A small image classifier, trained from scratch.
Model: 32-pixel images, arch resnet, norm batchnorm, activation gelu, widths [96, 144, 208].
Training: 28800 steps, batches of 128.
Data: 24607 training examples, 149.8 epochs.
Rows from block 12 of a small image classifier, named by matrix and row number. Rows with one number belong to one channel. Each number is 500 + 40 x the weight over its row's rms, rounded and kept within 0 to 999. All counts start at 0. Numbers have three digits each. After the name is the row's rms in percent of the matrix's.
After each channel's rows are labels from the 100 images, of 14976, where the channel reaches its highest value: "peak at" is the part of the image that holds the peak. Only what is clearly more common there than usual is listed. The data: retinal OCT scans (Kermany 2017). In brackets: how many of the 100.
# convs0: first 3x3 conv (model.blocks.12.convs.0.weight, 208x208x3x3, each kernel summed), inputs 0-207
# convs1: second 3x3 conv (model.blocks.12.convs.1.weight, 208x208x3x3, transposed, each kernel summed), outputs 0-207

convs0.120 087:511465451449492511503510463477453416463380514466512491468475464478488484433473477473501489472469500437503415402441488483496475480447456515508494481494490464405432428473439445473533470488499503468440477406469420495410474445485417515474470513515485471525475485513483485472449483477471479421481466500534489485484494463479541509410477450463473482474502480493447472428450512470491486468475454494491460486531517481506493473491474432465471501509511477463475463452504454459496414479432481432431468439433539470492516489488464469473403433493449490461473404495479473442471506496449486451442499479431515493453476487516492382507450458483
convs1.120 055:463481478455526505499518507531459502500475507554504487584492493492526453491520466468573512494496502494470530457481383493497497503487518502507549485514503534561489393505516521550551501503498366443453502491610479513490530500559539484497451497506432514477401498504493485541499479592502561517474475549472516494501501437602582459569465460503525488494500467498470503519429539421489453500493574486528493491474539478444527436536499516526433546492502533380479475467505499512514531487542470430525515479491410516406499495519495499445560469478484501518408572481504635517502505479530455491478511517537436499479517499548501483494568507506
peak at: bottom centre (68)

convs0.161 107:536541442447544461504477499448444441466462499491473515495437551472500527477463404499489455500446470495523490570482438459488465514421440473495492462461477486430470474515459445539501484501479556439443480463481498518493450517426497478473474494457515468507466493460451470487511481452478497470530473422506517496449488423442442523393481469497484496455471432547478474530438490494473394442489547496517452455522554469529531471517485479428449517532462480430442536421472462481486563487433427400449496535532449519525432482494445474478514452498489515457478424485433471456463494519506538413523454529419505481542474487480474542447463516483
convs1.161 104:529507498423474503503507555473495500522399502468504474480510513500500424526489480486527538500445499487463575552521509460489500420546535504478581539461501432504519466505479480500590501499500434528460488530478433451459534521587521515449517505502468472513528498495511512456540411490563475573468513466420457511526500455491470463596517498500481560417501483468487498478445479483490478509498479497471498494536449504483554489559501465508451473513498534460435539403503554519500456478508502428482561525524514458395508501482497455563451533495472423473496346456496552501467497486474468386569474477584412501482479509488500565516504473504
peak at: top centre (32)

convs0.159 074:438460547503481480502497504452448453461361490460530528473498475483456448449465517447463502459483508425533515437454512489476479456440478512513439458486477465451493469506524499479412476467488412432511454434460498458483486445517485497471496477539435466518456441502428472458497515451452443531438433489426451475501491511441472413475477528471465466509507512438466470450512492474496517489481483457480481466452452486484438477458480515501539461435528483489491493508517513459473451414495470497390463518457464504441456471481475469455470406490484445451461422481474455450458494407519446513531462454467415475462478493465470486461470443467
convs1.159 070:455503610504494503475462450501522491454418499483499411516489506504521501470524509475534509506498503429492469415438458513504520495577496494483431518487499540604499524498519508429441507497499502495508477509473566508576512471513611504525488485503487509473521500492421486497458498488485507461504353571546497517472501573448484524488511493507503470451498551539471496476635485479538499502518480501503477481463490516510451610457499502458455550471498436501482475522498512480509522491466440513353491477523529540507506499492503524514580639494543485575496431504500552524497528527491503475451532519565546503515507457517500420447452525495
peak at: centre (80)

convs0.102 060:394464469454472474458475497463488444465456499466561523451481460422494459506473464479461503478460518545493541535517487466507483454453467549499429464450472464440506497459488475494453465478489451448480459495472512457507476418468484473467448495499465462526465497505434447470487497460454424517446430506458466487478494462462528431461462498488458467455565471446463483455446542503464451475498430501469482483461426460426456481476461494470474439399531460460469460444474456438467496507459487444441450535446517491443480468457477456462491441498493456482472466462477465467457494460496461442539458452436429480469465450423459543489395537426
convs1.102 051:446542525515505494484487538492529477532366486465500535407502511507467429533506541476475470528520495469490477498543582523534520454590478498508455544535499515553493535494514509542601494497504454563497485494443509469470535501487454479509570480501481490411566490503456483478468557458505515476402410538450452504454505521433463388497484497491482509522495543528484504511563538477604513507516499524478494522477548471476471490454506513471456551464514490495510507531494483519499495540515502486463513483532600520423512502533494509551472622494496460464503508545509488512484534495521451540457518482503341505552501431545500496377431494506
peak at: top centre (65)

convs0.186 061:459499487484487470482504484448468443441343510450505543460481499492452467453457506451431487467482496398536492435459490499462471451464487497499461448478481447442468453506478471502490474485485439403481462416446485484467474448499461491457496507493461456464439481492414491446480497442427451490496407501494454491482501484443500487473474487474445453480501487453440465437479512491494477452463447474493464468510485486494461482469478471476503469462522471482487478488506485435490437443468477492378441480464488478467470488467438452436441420501488448433447413446478459415454487449486461492505442488464493486446467487494488448477445467476
convs1.186 047:502494560484467500485458480509497495433304500496497399574497511505489508435521483476517479512514504424457476398399382509491507506566496495487479502499499518598493451501546501517445504498502513472505481568468529464547531485507583497512411481506491516456521498496420495501480475498513494476489406552533493519495497486476472512496501456510499486450497520511481502485566487461512466496523493500477487490514425520458498559484501512492543516495499485479502486510504552480518515463492450514359503441533545501539504503531500509513593625492514483592529400535498539519507502513458515489484587510549579500508525478512498451445504514515
peak at: centre (89)

convs0.3 096:452470620486472533491524496511486462409433543498517557435464466466475455434503487445472474481463535449531513436424560492511479489460471500486449506462496510465496473471517494467419480492500343416496467447498487433470464458493490484508458489580424508490498463504410501500491540487504417526431481459429478469465498482486501421495467515482500495486497478414500494462490526428472460500451461498453532490454448467484430508472503515475568465464560506465468466490538493429489459460481483484461501526478493492427520492499495512504465451467489471421493451483512413516508477435512433473527412433471410499460469468516486481487522460495
convs1.3 097:507463564492483506475460473525491514418378495486498457571486504506458484483541503496486487512507501432490479430452426504505522501549509493501467486513501550557497462499531493435438502501502478449512472561476570511573508460516545485540423490498474532458527496496410492500465520487484510466537452652555494518477494530486516562490488487512473474490497536526484499521589503442543491490520518493506469464478473481491473578439499504464458515511488451504490456497495457461507560478468441492354500466490528541496494499494503536533595631503529498568533465506508571530534513541524484477442569526537576502495533454524498409381470520507
peak at: middle right (71)

convs0.140 064:477493434448496497482508509468428415452346511468503509474463504487485477425472455452486482494450489401509482424435507481476485471448455514515471473487489464393465428504467457493505478492497496426438449371467497494466448436475458504470469504468471471503470465495432473470502494467463465461492449500508473501471491445466512498396487462468473471469488469486461472444442503490495460442472481502497458482490492490512481498478467480466480477465512461449461513445493481427495455457446467426413470493467509509482477491470438468474450420491495475445475389450472465434469505487503480435515474491412488487468462489480481470518421455474
convs1.140 052:474440601443477506500460525497479533452428501525504455583515503491529451451514447477583518495479505471464586404419423494493494480488532503506501505499503498568552393505498482583513493503497386424466504564521452471477559482563522489484398496503432506506498498504435486514536443521544542577470514504482466501531500416506533489581491463511509509478501454508473499467421520401479429495502519491487494487495465497441509496542499473531477537493500519393464523447504554491509515449535502445514525490484473476425498498518501487516520502486454445584464526467498639506488514513492459467499562503585498498472502501525503522501518486520
peak at: bottom centre (86)

convs0.49 074:498476444446493520493517475470450408455366523465497502467476468475481476432472477473497493476463492424510438397440495478487477476462451503509483476490491459400443427484457450472517477483501486452438455390467443490424468442488422507473472508503473470518473476504468476470466491472468471441480450509519483485484494460465528499404473458463474480472485484484446474428446509473487491460470460499490453480512507478519482481484471450466479496494503478461474474450512461451499422465439472430419467449443525481481502487490450468471410425489466484447475413491472464432468506486467478449466486476424501492455471479502484393518434451490
convs1.49 048:463465517453495507502487517530463506482446505555503472597498501492532477475529458461581506495504506483462552446456366510497498504490505500506549476522504529570524386508506497579540500503497406427458503519597464475477536498548517480505429497506444528487414496503469484542516478589507531545459495536464505499509501425588571455556464452506529490495498464504468501510425541404492445499497556486500489482482488479441524449546499484527456550494502530380482496468504499506516529454534473452534511485492422500439496497523495508458555494477466486541408557465502665521513495484529482500467526510505438498476518499545502494489562506508
peak at: bottom centre (69)

convs0.20 096:503468440438488517518500465490476466486456491480529463479474471481495495489484483503490491458465517489494370457490484472491458496437476531511507495471498482454390437466363412463536492499508512516407510473480413496436485468483411508489491508540504483540485494510519505483439468490484488366474497474531508495491498447495535500439455393486485500435516484500457489451447521485466497492489459485493470491548505458485506471503494371454454516505536501462472466437501411492498443503399484451486480410451536470502520500504488483481444460503425502498477437517485490462485489493384500449408519484464523505463478468542504415483474484496
convs1.20 074:484535446433563501503563473517449471557501508522509452474481482498509431572502518475547523501467498520480477592570450490489505490513494510498551507488501519525436504499562544471551512502500323489418508424586515557502491533570547492489549501501476481489423500497523497509484470556497536450500440515489523495484499500575555449549476417492508489439507492485483504504487490518496493511491535487561502511484593472470523419515499547508417510493501524391457478441506491528511483538510466444504521444521428531373507499481490488458509474487518498418443522482500642510488503479470435428448494525493448499488508495518500478521558530496
peak at: middle right (55)

convs0.28 125:489529467444498431500477460460493522559494431479494387550457471477457468524467528514469482485459456532439427523539461519485467461433533475474461463463473471509427510486405418483429493513467515585437532487469474468529481551465504478461531508461473468566463504508563481472489502489458492398453475459420452505453489447503454417524468391512457455423485462475479470532455471506475533532504527479486476485499465465491469470467492406464442457459442468471458535449453441554496529474430508517488461490512467511486483495465483461455531466512463459547465486479474551456463479414430468454433545483531448476535457477481507528439498526483
convs1.28 113:583547519512505496499577478430496496469480477438471512412562490500528504508444492513533507514500506527496480479498621498513468439577511476504470562494500436490486578501503524488480458503499458544492479463492511486507567510497530507440614490515510466474508499516532505444497495461575485479551403495512424498594503426461468548507522505500454570508476410572484498526415503621459483463490450530484529507504484533444425532478503512550454456563510488586496488500509528497510498551542590494542562483502516503481464498473501440539527545488516433541499436451517560462435509574511506512490425446537495499450465524450501477495535484548
peak at: centre (100)

convs0.50 084:496469458450474518499505459482444410461360512466506482469471450479485480429477481468501486480467501441496432409438498488485479476461460512504493485495488462402442421481455453466535468489502492456439463396470430477412468431481423516476471514525482475533478486513478482472453485480474476438461468503531485491473489464481545496417480461459475482478506474478453472425443507472495487461474444491475462488523498486511488472489472447465479502500512484461473452455493464453500416476441491437424466442435540464489519487493467472476401432494457483460476402494484472446475516482464477450458491463423513492446474489515495383501458466485
convs1.50 053:455467532472518503498530498529468514472455508558504483626494496493526466458524456474544500500509503486484505409439365512500498515505507505510524475524503542571505397502524504544552498503499372412455503510587503497508530489528551479523414499506452527468439497501462485551493484572499550494468463569461520497503499442569570455545468448507530471515500466501480504523443544466490441501492569491518494495473523480453520465539499500523420541494502534407496473487501480501515555458527488461509501443484445519419497496539496516457582498485486505557427530496504683515512501476524470521450546514547454498477525497539500452474542504508
peak at: bottom centre (82)

convs0.16 126:497525491518551501513559538422464551510516501430454482515510550522434428522447543517443512483510480458505540529519494518514509434498533464500464426506514456537542526546543534504467528513491438505545477512425549555542501499518562504458542510521453449534426522470480477435529550420445490556532425489467435515514509514390427501546507538517451450515473523482472529578518458540516575536538535535566479452491531511536447504423499541518544453487472452502508559517491530503504529437525512541533455590532426528424422512461528457436558517498533446522430497475465491467437516476538443523577489548550478489540485519483508562512527558511
convs1.16 149:507494508475491502488526436493519545425511499498495470503518510498500493401500433505513510486479501503469404377399470481509498498479533494492512512495499482427409457502576556406516476499496477519389477513519557489561518450500636512494501495494479489511478500504481500496438448507508528417491488493478516504521501478495499473567524436505510501471496482516499497622485472480502471494507523512494501498455491527534485545506500575505494506517504509463486416462494539469490583496570493460510510355463484564490500500494513492493609477532556530587482530497501481501486468480429487466393501489598477500501483487496501387539461488507
peak at: top centre (42)

convs0.24 072:468523450449506488461506508446435425433379503473496543469457526494495498435460454458482472500445486406509501476453497490477491483446465492502475456484476460427470452513477447510484486484489501382444445412474510503487445460459476489465478488443491460473463454488392473470496490449455470473522422469494481496463481442445473507417488467476471473468481455497460475465444499491483435424474491500506452458487495489504491479493474487457457481460494470448455515446502486420486493458442456428414471500498468515497432479478442461467478438496495478433478399448453450431453504489515501440525422509423491480490461491474468501490433451494
convs1.24 053:504425558491462513504449545489486497435375497473503455561499508497490431443503467472543484506527505458438573384412443516492509452525506504507514530530502471547539397514490457525539487500501422452492498590453418443474515480504525478470393490499428486492538497500435486463543466507548531576456501479465461507499501468494495469568464495508497528498501501500478498490478498361520447498502507498466495487518441476439506516509500467504503548507500489433507537490506527492506531461497505476473539482504497439426499500506502474549520553503466436598512433505500664505475501498480448507544548487568441499461529492525500540470534490515
peak at: centre (92)

convs0.129 094:505466460456480514504508457479449418462371512465509488467477452478492482432474482471511489476474505436495419402440500491495479478451464512503494481497491462412436423468446451469535467487502501464446477406468417484404476437487419517474471515515485471545477486514480486471444486478472476428471467508534485487481495470481545503426480456460473481481503481484452472422454512477497489469477442493482463487531507487506490473490475436470478497504514474468479450461500463453497408477437492445428467437429544462492520489483470470473397432491447486462475402489481473445470511489456482458440499471435515495446478491517495375506461457482
convs1.129 058:458478492475533504497527498538465501492469506564503482604488490493534461478527472470583501499510503494472511442467380508499499517491505501515541472524503551578496406504518515544553498503498360431472501489609489519499523497533529479518439501507442526477410498503485484553490496590485560496479452569469523494494501447594585464534460463504536471517500474501468503522442544444494457500493574490535493489466552474447520445537499512521423546491503529401495469492505484508516541476530476462524500474487415522415497496530495516437569487480491511533411558499504655519514512481539460523462519520518438498479525497548501466475565512509
peak at: bottom centre (75)