config = dict(
    arch='resnet',
    targets=['finding'],
    hidden_act='gelu',
    depths=[4, 7, 4],
    kernel_size=3,
    stem='deep',
    widths=[96, 144, 208],
    residual_init='zero_last',
    optimizer='adamw',
    eps=1e-06,
    max_steps=28800,
    batch_size=128,
    final_lr_fraction=0.05,
)
Rows from block 11, named by matrix and row number. Rows with one number belong to one channel. Each number is 128 + 24 x the weight over its row's rms, rounded and kept within 0 to 255. All counts start at 0. After the name is the row's rms in percent of the matrix's.
# convs0: first 3x3 conv, stride 2 (model.blocks.11.convs.0.weight, 208x144x3x3), inputs 105-125, a 3x3 kernel for each
# convs1: second 3x3 conv (model.blocks.11.convs.1.weight, 208x208x3x3, transposed), outputs 95-113, a 3x3 kernel for each
convs0.89 101 [107 157 129 133 129  94 106 134 142 123 154  94 157 118 103 154 139 128 131  98 102 136  75  92 121  80 130 135 124 152 138 124 130 153 125 137 142  91 126 170 157 160 150 141 112 147 133 132 148 168 160 119 118 139 140  93 118 103 131 144 128 127 140 131 103  93 139 144 103 115 125  76  95 156 131  99 185 123  95 163 126 126 133 147 153 151 124 126 138 123 168 135 129 130 134 105  75 139 142 128 123 150 119 122 130 111 113 109 128 136 102 112 170 143 154 141 131  95 153 172 146 127 115 123 156 118 127 138 102 138 116 114 138 128 124 166 149 113 108 160 133 139 114 115  85 137 146 145 156 159  98 141 141 124 147 134 115 129  85 130 146 143  88  81 138 100 104 117 102 142 135 124 113 104 113 134  84  83  88 115 145  91 121 119 110 181 143 102 114]
convs1.89 103 [101 126 140 113 145 125 135 146 109 131 121 101 166 122 113 192  88 112  91  90 125 109 121 144 132 112 127 104 147 126 127 130 123 136 150 123 113 125 137 104 136 166  78 132 149 113 116 125 117 135 193 110 126 142 119 136 140 144 141 136 100 130 169 133 158 163 175 128 140 123 136 125 114 132 160 126 135 136 126 150 156 107 119 139 172 147 150 158 178 136 112 124 130 127 148 150 181 120 114 118 146 129 120 153 138 153 121 147  99 135 141  95 144 155  63 129 143 129 128  87 152 133 117 146 158 103 119 121 143 105 113 137 137 119 136 169 123 120 105  98 129 100  94 160  86 128 142  93 122 137  71 138 118 161 144 140 149 123 110 115 117 121 107 116 118 113 140 174 131 137 130]
convs0.90 103 [162 118 133 136 117 127  96  87  85 138 142 134 123 156 141 149 133 147 142 153 155  96 176 121  93 121 141 131 141 119 128 142 127 166 142 118 144 141 115 160  89 102  85  85 149  98 119 106 157 151 161 122 135 117 132 126 143 121 114 159 114 114 117 145  98 141 105 152 109  77  99 122  97 123  97 189  78  91 169  92 139 109  97 146 101 146 132 129 164 152  95 108 135 145 112 146  89 140 103  69 124 126 150 102 137 166 145 154 115 163  98 143 124 176 120 102 138 149 103 145 158 119 128 143 113 140 129 129 114 137 152 132 117 135 103 148 131 111 111 178 127 146 161 126  76 141 138 137 104 110 138 121 132 163 105 112  90 126 111 150 168  75  90 153 114 130 160 147 116 105 126 124  95 152  96 111 158 131 130  90 126 185 165  81  89 142  83 109 102]
convs1.90 111 [145 139 105 179 143 130  97 145 153 112 159 170  90 144 145 165 109 128 120 150 130 118 120 111 157 126 104 162 123 133 186 139 124 150 121 144 167 136 151 210 115 134 117 118 100 131 133 145 172 144 109 118 110 111 129 110 122 151 151 130 163 134 113 128 138 135 129 156 151 121 163 140 113 120 109 127 170 139 118 138 139 149 165 179 174 169 164 119 146 109 137 105 118 156 123 112 199 180 150 160 128 184 177 115 168 167 148 105 140 119 105 188 120 128 107 117 115 113 132 129 127 136 119 176 169 147  97  94  63 116 101 140 136 141 137 110 136 147  84 118 111 154 120 115 162 152 162 130 119 143 162 145 136 124 117 119  89 120 135 102 137 159 127 141 146 160 135 117 126 111  95]
convs0.91 096 [141 177 123 104 172 170 113 143 133 131 118 128 108 164 139 112 153 103 137 162 126 112 109  61  55 108 148 119  97 124  93  91 133 117 146 123 117  55 119 119 147  98 137  88 121 121 143  83 132 130 142 158 115 114 103  65 119 130 103 102 150 153 104 168 135 114 175 127 136 146 119 129  88 109 130 108 135 123 105 140 100 126 100 110 117  77  90 100 122 137 118 118 122 131 135 112  78 100 125 162 122 145 117 100 124  80 108 109 132 125 128 105 129 142 114 113 146 148 107 140 134 122 146 168 140 114 131 130 116 123 135 138 129 115 131 140 152 125 146 109 137 122 118 149 137 108 118 163 136 151 111 140 121 154 157 125 127 110  96 117 156 141 142 139 121 139  78  92 112  86 126 113 134 143 168 117 152 151 140 126 142  76 129 124 129 137 131 133  86]
convs1.91 091 [165 120 136 196 163 141 190 174  94 141 153 150  68 162 154  69 148 173 118 106 103 104  95 108  66 114 160 125 156 141 111 144 124 129 164  73 143 146 115 135 136 109 108 163  94 120 150 138 149 150 166 108 149 150 131 147 125 127 144 116 146 144 132 111 149 112 156 142 205 159 144 171 118 126 114 144 151 133 133 132 118 136 144 152 165 150 197 170 145 137 152 151 138 108 111 124  38 109  94 149 154 148 119 160 113  55 158 108 128 123 103 178 111 114 130 134  93 117 129 150 120 153 183 120 118 140 130 101 102 106 127 123 116 146 142  97 101 106  70  70  72  77  87 137 114 119 117  81 145 132 104 164 142 136 128 124 105 130 119 159 119 105 122 146 142 149 140 149 108 141 146]
convs0.92 100 [115  82  96  99  95 144 134 129 138 147 146 140 140 129 139 132 121 128 125 121 126  86 135  78 110 111 114 107 124 100 110 129 128 145 151 122 116 144  91 142 113 128  96 115 126  97  97 102 143 136 139 140  96 137 181 149 115 159 117 190  94 148 109 177  99 159 114 150 125 116 106 136 135 107 123 153  93 124 166 103 156 129  89 135 114 147  97 117 158 153 101  89 107 122 131 139  76 135  73 130 167 109 109 143 120 136 121 126 112 116 101 124 132 138 118  87 154 167  78 158 137 133 118  81 116 129 124 125 135 124 122 129 123 122 106 113 142 115 136 136 124 131 119 119 119 105 112 143 103 127 108 103 116 141 149 132 127 124 157 157 137 116 146 115  94 101 141 123 107  78 104 145 146 106 135  95 136 129  99 125 123 178 155 112 147 131 152 121 133]
convs1.92 102 [141 152  96 179 133 115 175 119 139  95 155 155  93 144 174  78 126 138 109  98 130 121 111 123 118 145 126 188 149 115 159 135  81 187 166 140 135  93 131 178 100 137 205  90 132 119 123 141 162 143 131 142 155 127 118 127 158 128 110 106 142 107 120 123 138 140 152 126 144 139 124 170  80  99 102 151 126 107 120 123 142 145 144 122 160 126 146 148 114 151  94 122 162 129 112 128 153 125 106 125 128 174 174 110 186 167  85  99 132  87 104 177 119 103 210 123 142 104 104 121 136 115 142 167 114 175  83 108  82 117 152 130 145 159  88 106 123 159  98 126 109 104 142 110 168 121 149 146 105 122 158 128 124 154 152 121  96 134 123 119 123 152 106 117 139 161 131 138 137 144 110]
convs0.93 100 [131  98  77 165 136 133 113  85 137 127 133 141 109 143  86 118 114 137 114 169 140 111 136 112 134 143 127 116 132 126 144 131 139  75 140 127 167  95 134 151 141 172  92 146 106 141 127 100 141 149 133 129 124 120 136 104 128 126 128 112 140 107 112 121 115 127 133 142 116  85 150 127 123 102 138 145 101 130 119 110 162 129  81 113 102 121 119  98  90  97 190 123 121 126 109 127 150  94 124 147  47 112 158 122 119 164 119  71 128 119 104 140 163  95 144 144 150 128 118 154 121 113  89 139 122 116 117 135 133 115 145 145 127 118 137 104 115 107 148 137 162 128 130 108 138 135 109 162 149 124 136 137 134 134 122 127 122 141 137 113 159 177 119 133  85 125  96 103 117 123 118 118 137 134 130 161  95 134  98  73 121 102 151 112 135 140  87  61  88]
convs1.93 092 [153 124 159 122 113 138 140 145 181 136 132 138 119 136 123  76 105 118 112 139 142 109 140  81  89 123  95 142 168 127  71 139 179  82 105 141 110 134 158 128 128 112 167 148 105 107 119 123 124 135  90 102 141 122 143 132 107 139 141 140 132 113 126 138 112  80  83 120 131  64  94 108 133 123 110 117 131 113 115 103 126 135 105 126  63 107 129  76 106 137 119 156 163 107 135 104  87 110 134 120 127 163 140 134  89  78 133  98 103 124 156 135 148 106 197 156 130 145 146 153  97 117 102  89  55 102 171 144 157 172 114 123 161 141 138 108 133 123 151 150 135 151 107  95 118 121 135 116 111 104 131  99 134 155 133 113 136 119 149 165 125 135 106 109 125 116 132  94  83 133 125]
convs0.94 101 [ 89 122 114 153 120 107 124  80  70 135 127 124 133 165 135 121 165 137 108 178 129 132 117 108 150 161 131 158  94 129 100 118 131 135 108 100 153  91 127  94 156 105 136 151 110  92 171 102 137 112 129 131  98  89 123 144 112 143 131 155 128 121 170 100 129 136 148 119  83 130  88 121  91 128 137 104 155 168 144 137 121 134  91  68 128 155 164 124 126 145 157 158 103 165 118  82 144 118  83 151  98 119 185 111 150 119 122 120 127 182 136 125 158 124 133 152 126 135 105 101 102 163 105 168 116 132 131 121 149 127 159 141 130 147 129 118 136 134 120 153 171 117 141 106 101 107 144  97 118 137 101 137 135 102  72 117  81 125 184 132 122 139 138 133 137 113 121 101 115 119 135  84  80 144 130 124 151 108  92 134 147 130 154 114 108  94 148 110 115]
convs1.94 099 [119 141 153 113 137 120 137 142 170 138 154 139 183 107 157 165  62 130  81 131 143 127 108 112 114  90 110  76 114 156  81 103 154  69 140 141 113 122 101  73 149  45  71 155  96 159 158 155 151 135  86 152 127 145 112 135 111 143 139 141 130 130 144 133 135 149 151 122 152 144 107 113 118 114 110 147 118 125 114 106 128 128 161 194 175 132 148 144 108  96 116 184 156 108 104  94 128  98 126 143 180 105 141 152  90 116  81 132  96 113  99  69 161  69  85 176 106 145 187 150 167 109  89 102 151 142 124 131  96  96 173 152 109 121 146 134 120 106 139 130 137 104 117 113 125 113 129 131  88 117 125  99 108 128 102 116 128 117 141 149 162 134 140 158 152 141 142  98 135 112 130]
convs0.95 101 [ 98  80 121  99 110  96 127 150 123 117 117 118 142 163  82 131 106 131  75 116 101  93 120 108 107 144 128 133 115 142 111 121 124 132 128 129 106 133 167 112 164  97 126 153 135 152  87 121 109  88 105 172 131 192 151 140 111 132  82 128 103 115 145 148 153 129 124 166 117 123 123 147 128 153 142  75 145  86 107 106 127 129 168 132 111 141 128 152 109 132  95 101 113 124 130 172 134  86 124 154 173 111 115  93 121 137 130 114 109 152 106 120 111 124 125 163 100 119 115  92 146 154 108 125 156 110 134 135 134 124 148 136 133 121 120 152  76 136 141 152  93 124 147  93 106  93 128 103 155 125 152 118 135 130  92 195 148 138  80 131  87 128 163 121 118 110 138 106 138 166 103 121  89 132 134 123 146 125 105 142 129 140 112 139 175 148 127 162 112]
convs1.95 101 [147 150 136 112 134 125 148 156 124  92 132 144 151  99 135 117 122  90  80 106 143 113 151 157 100 143 122 166 185 178 115 150 116 111 149 118 120 120 112 123 209 122 165 163 126 127 100  84 102 151 162 162 152 144 104 152 142 127 129 103 130  98 113 137 166 142 120 169 141 148 137  96 113 140 123 130 124 124 150 156 123 159 178 145 156 142  89 184 142  81 113 130 162 143 156 140 115 124  84  93 144 153 127 189 139 139 140  81 133 112 103 116 196 143 166 157 149 135 125  87 120 113 108 142 116 126  74  85 111 125 139 189 106 120 165 112  94  92 133 113 125  93 105 149 146 105 124 168 140  93 169 118 110 134 134 116 142 109 115 121 110 129 127 110 108 110 152 164 155 141 135]
convs0.96 101 [ 70 159 103  99 170 134  84 154 136 119 103 103 128 117 137 133 128 111 183 107 100 119 143 113 175 120 126 137  89  79 140 118 120 131 142 108 115  82 122 129 131 134 149 127  81 124 131 102 138 131 136  89 135 112 133 118 126  87 116 142 122 106 133 133 107 136 106 110 120 110 118  66 109 112  95 145 136 132  97 104 114 134 142 121 148 129  86 147 158  82 137  89 122 145 109 146 113 102 102 137 148 140  89 127 108 106  95 111 141 112 123  99 165 149 146 110 151 160 126 140 160  92  70 115  75 154 140 129 140 119 123  98 121 152 135 159 112 153 139 139 105 174 125  85 120  87 139 111 154 129 123  98 130 105 129 134 124 182  87 122 154 124 155 121 147  82 139 119 109  86 133 147 115  99 134 104 119 167 112 113 158 117 152  83 157 132 122  95 131]
convs1.96 107 [134 130  96 138 110  91 133 145 111  94 139 149 140 137 151 158 137 152 132 129 168 107  87 108 114 135  96 107 146 113 153 149 120 148 143 194 120 107 151  87 123 122  79  87  82 136 153 132  96 137 148 154 118  88 108 124 133 110 123 107 107 122 119 116 156 149 174 152 168 145 177 189 103 123 113 147 140 126 121 144 123 111 150 145 148 170 173 179 184 198 133 130 172 107 123 110 108 134 121 107 146 157 116 163 100 102 137 110 146  95 108  92 107  99  92  86  93 152 144 114 134 153 137 150 135 159 124 103 136 145  97 128 119 125 109 142 114 133 106 123 139 121  89 122  99 125 147 108 145 131 104 127 113 141 128 117 153 114 123  81 108 140 137 137 136  98 137 142 170 134 101]
convs0.97 100 [127 111 154 115  82 108 131 106 141 131 157 122 107 155 126  72 118 127 113 119 128 105 141 107 134 134 105 102  77 113 177 121 133 111 122 109 146 110 155 141  92 140 174 131  76 159 137 178 129 118  90  94 159  95 137 127 139 163 160 133 150 105  98 121 101 107 104 115 130 169 147 125 115 134  82 147 158 121 118 205 129 136 127  51 172 103 110 133 174  84 105 125 107 148  70 173 111 137 133 118 142 141 150 116 103 127 186 115 115  67 149 147 135 125 117 123 115 107  92 153 158 125 161  88 127 144 118 124 128 118 145 130 129 145  94  82 124  97 109  87 127 138 103 147 164 149 169 126 128 130 140  99 112 109  92 175 168 173 182 105 144 140 123 115 130 130 120 144 134 131 150 143 162 144 117 109 119 150 126 134 134 122 125 135 116  93 143 117  94]
convs1.97 103 [173 110 125  72  99 108 135 137 133 143 150 124 186 135 112 148 101 110  74 102 132 147 115 115 135 112 147 104 148 154 105 144 131  91 115 144 144 168 145  87 114 118 123 147 151 153 137 164 138 120 129 138 111 127 175 126 123 141 128 140 148 138 143 158 198 184 129 120 147 147 164 142 135 121 162 100 137  91 153 137 124 187 166 135 102 107 113 148 144 123 135 142 145 196 136 134 145 109 122 142 176 143 165 161 138 118 102 142 139 121 147  89 123 129 111 146 152 141 139 123 140 135 119 167 137 135 153 147 159 162 153 138 136 121 131  94 127 131 183 162 156 119 104 114 114 126 117 110 113 105  99 116  90 136 109 101 102 133 119 119 155 129 141 140 159 154 148 137 134 101 124]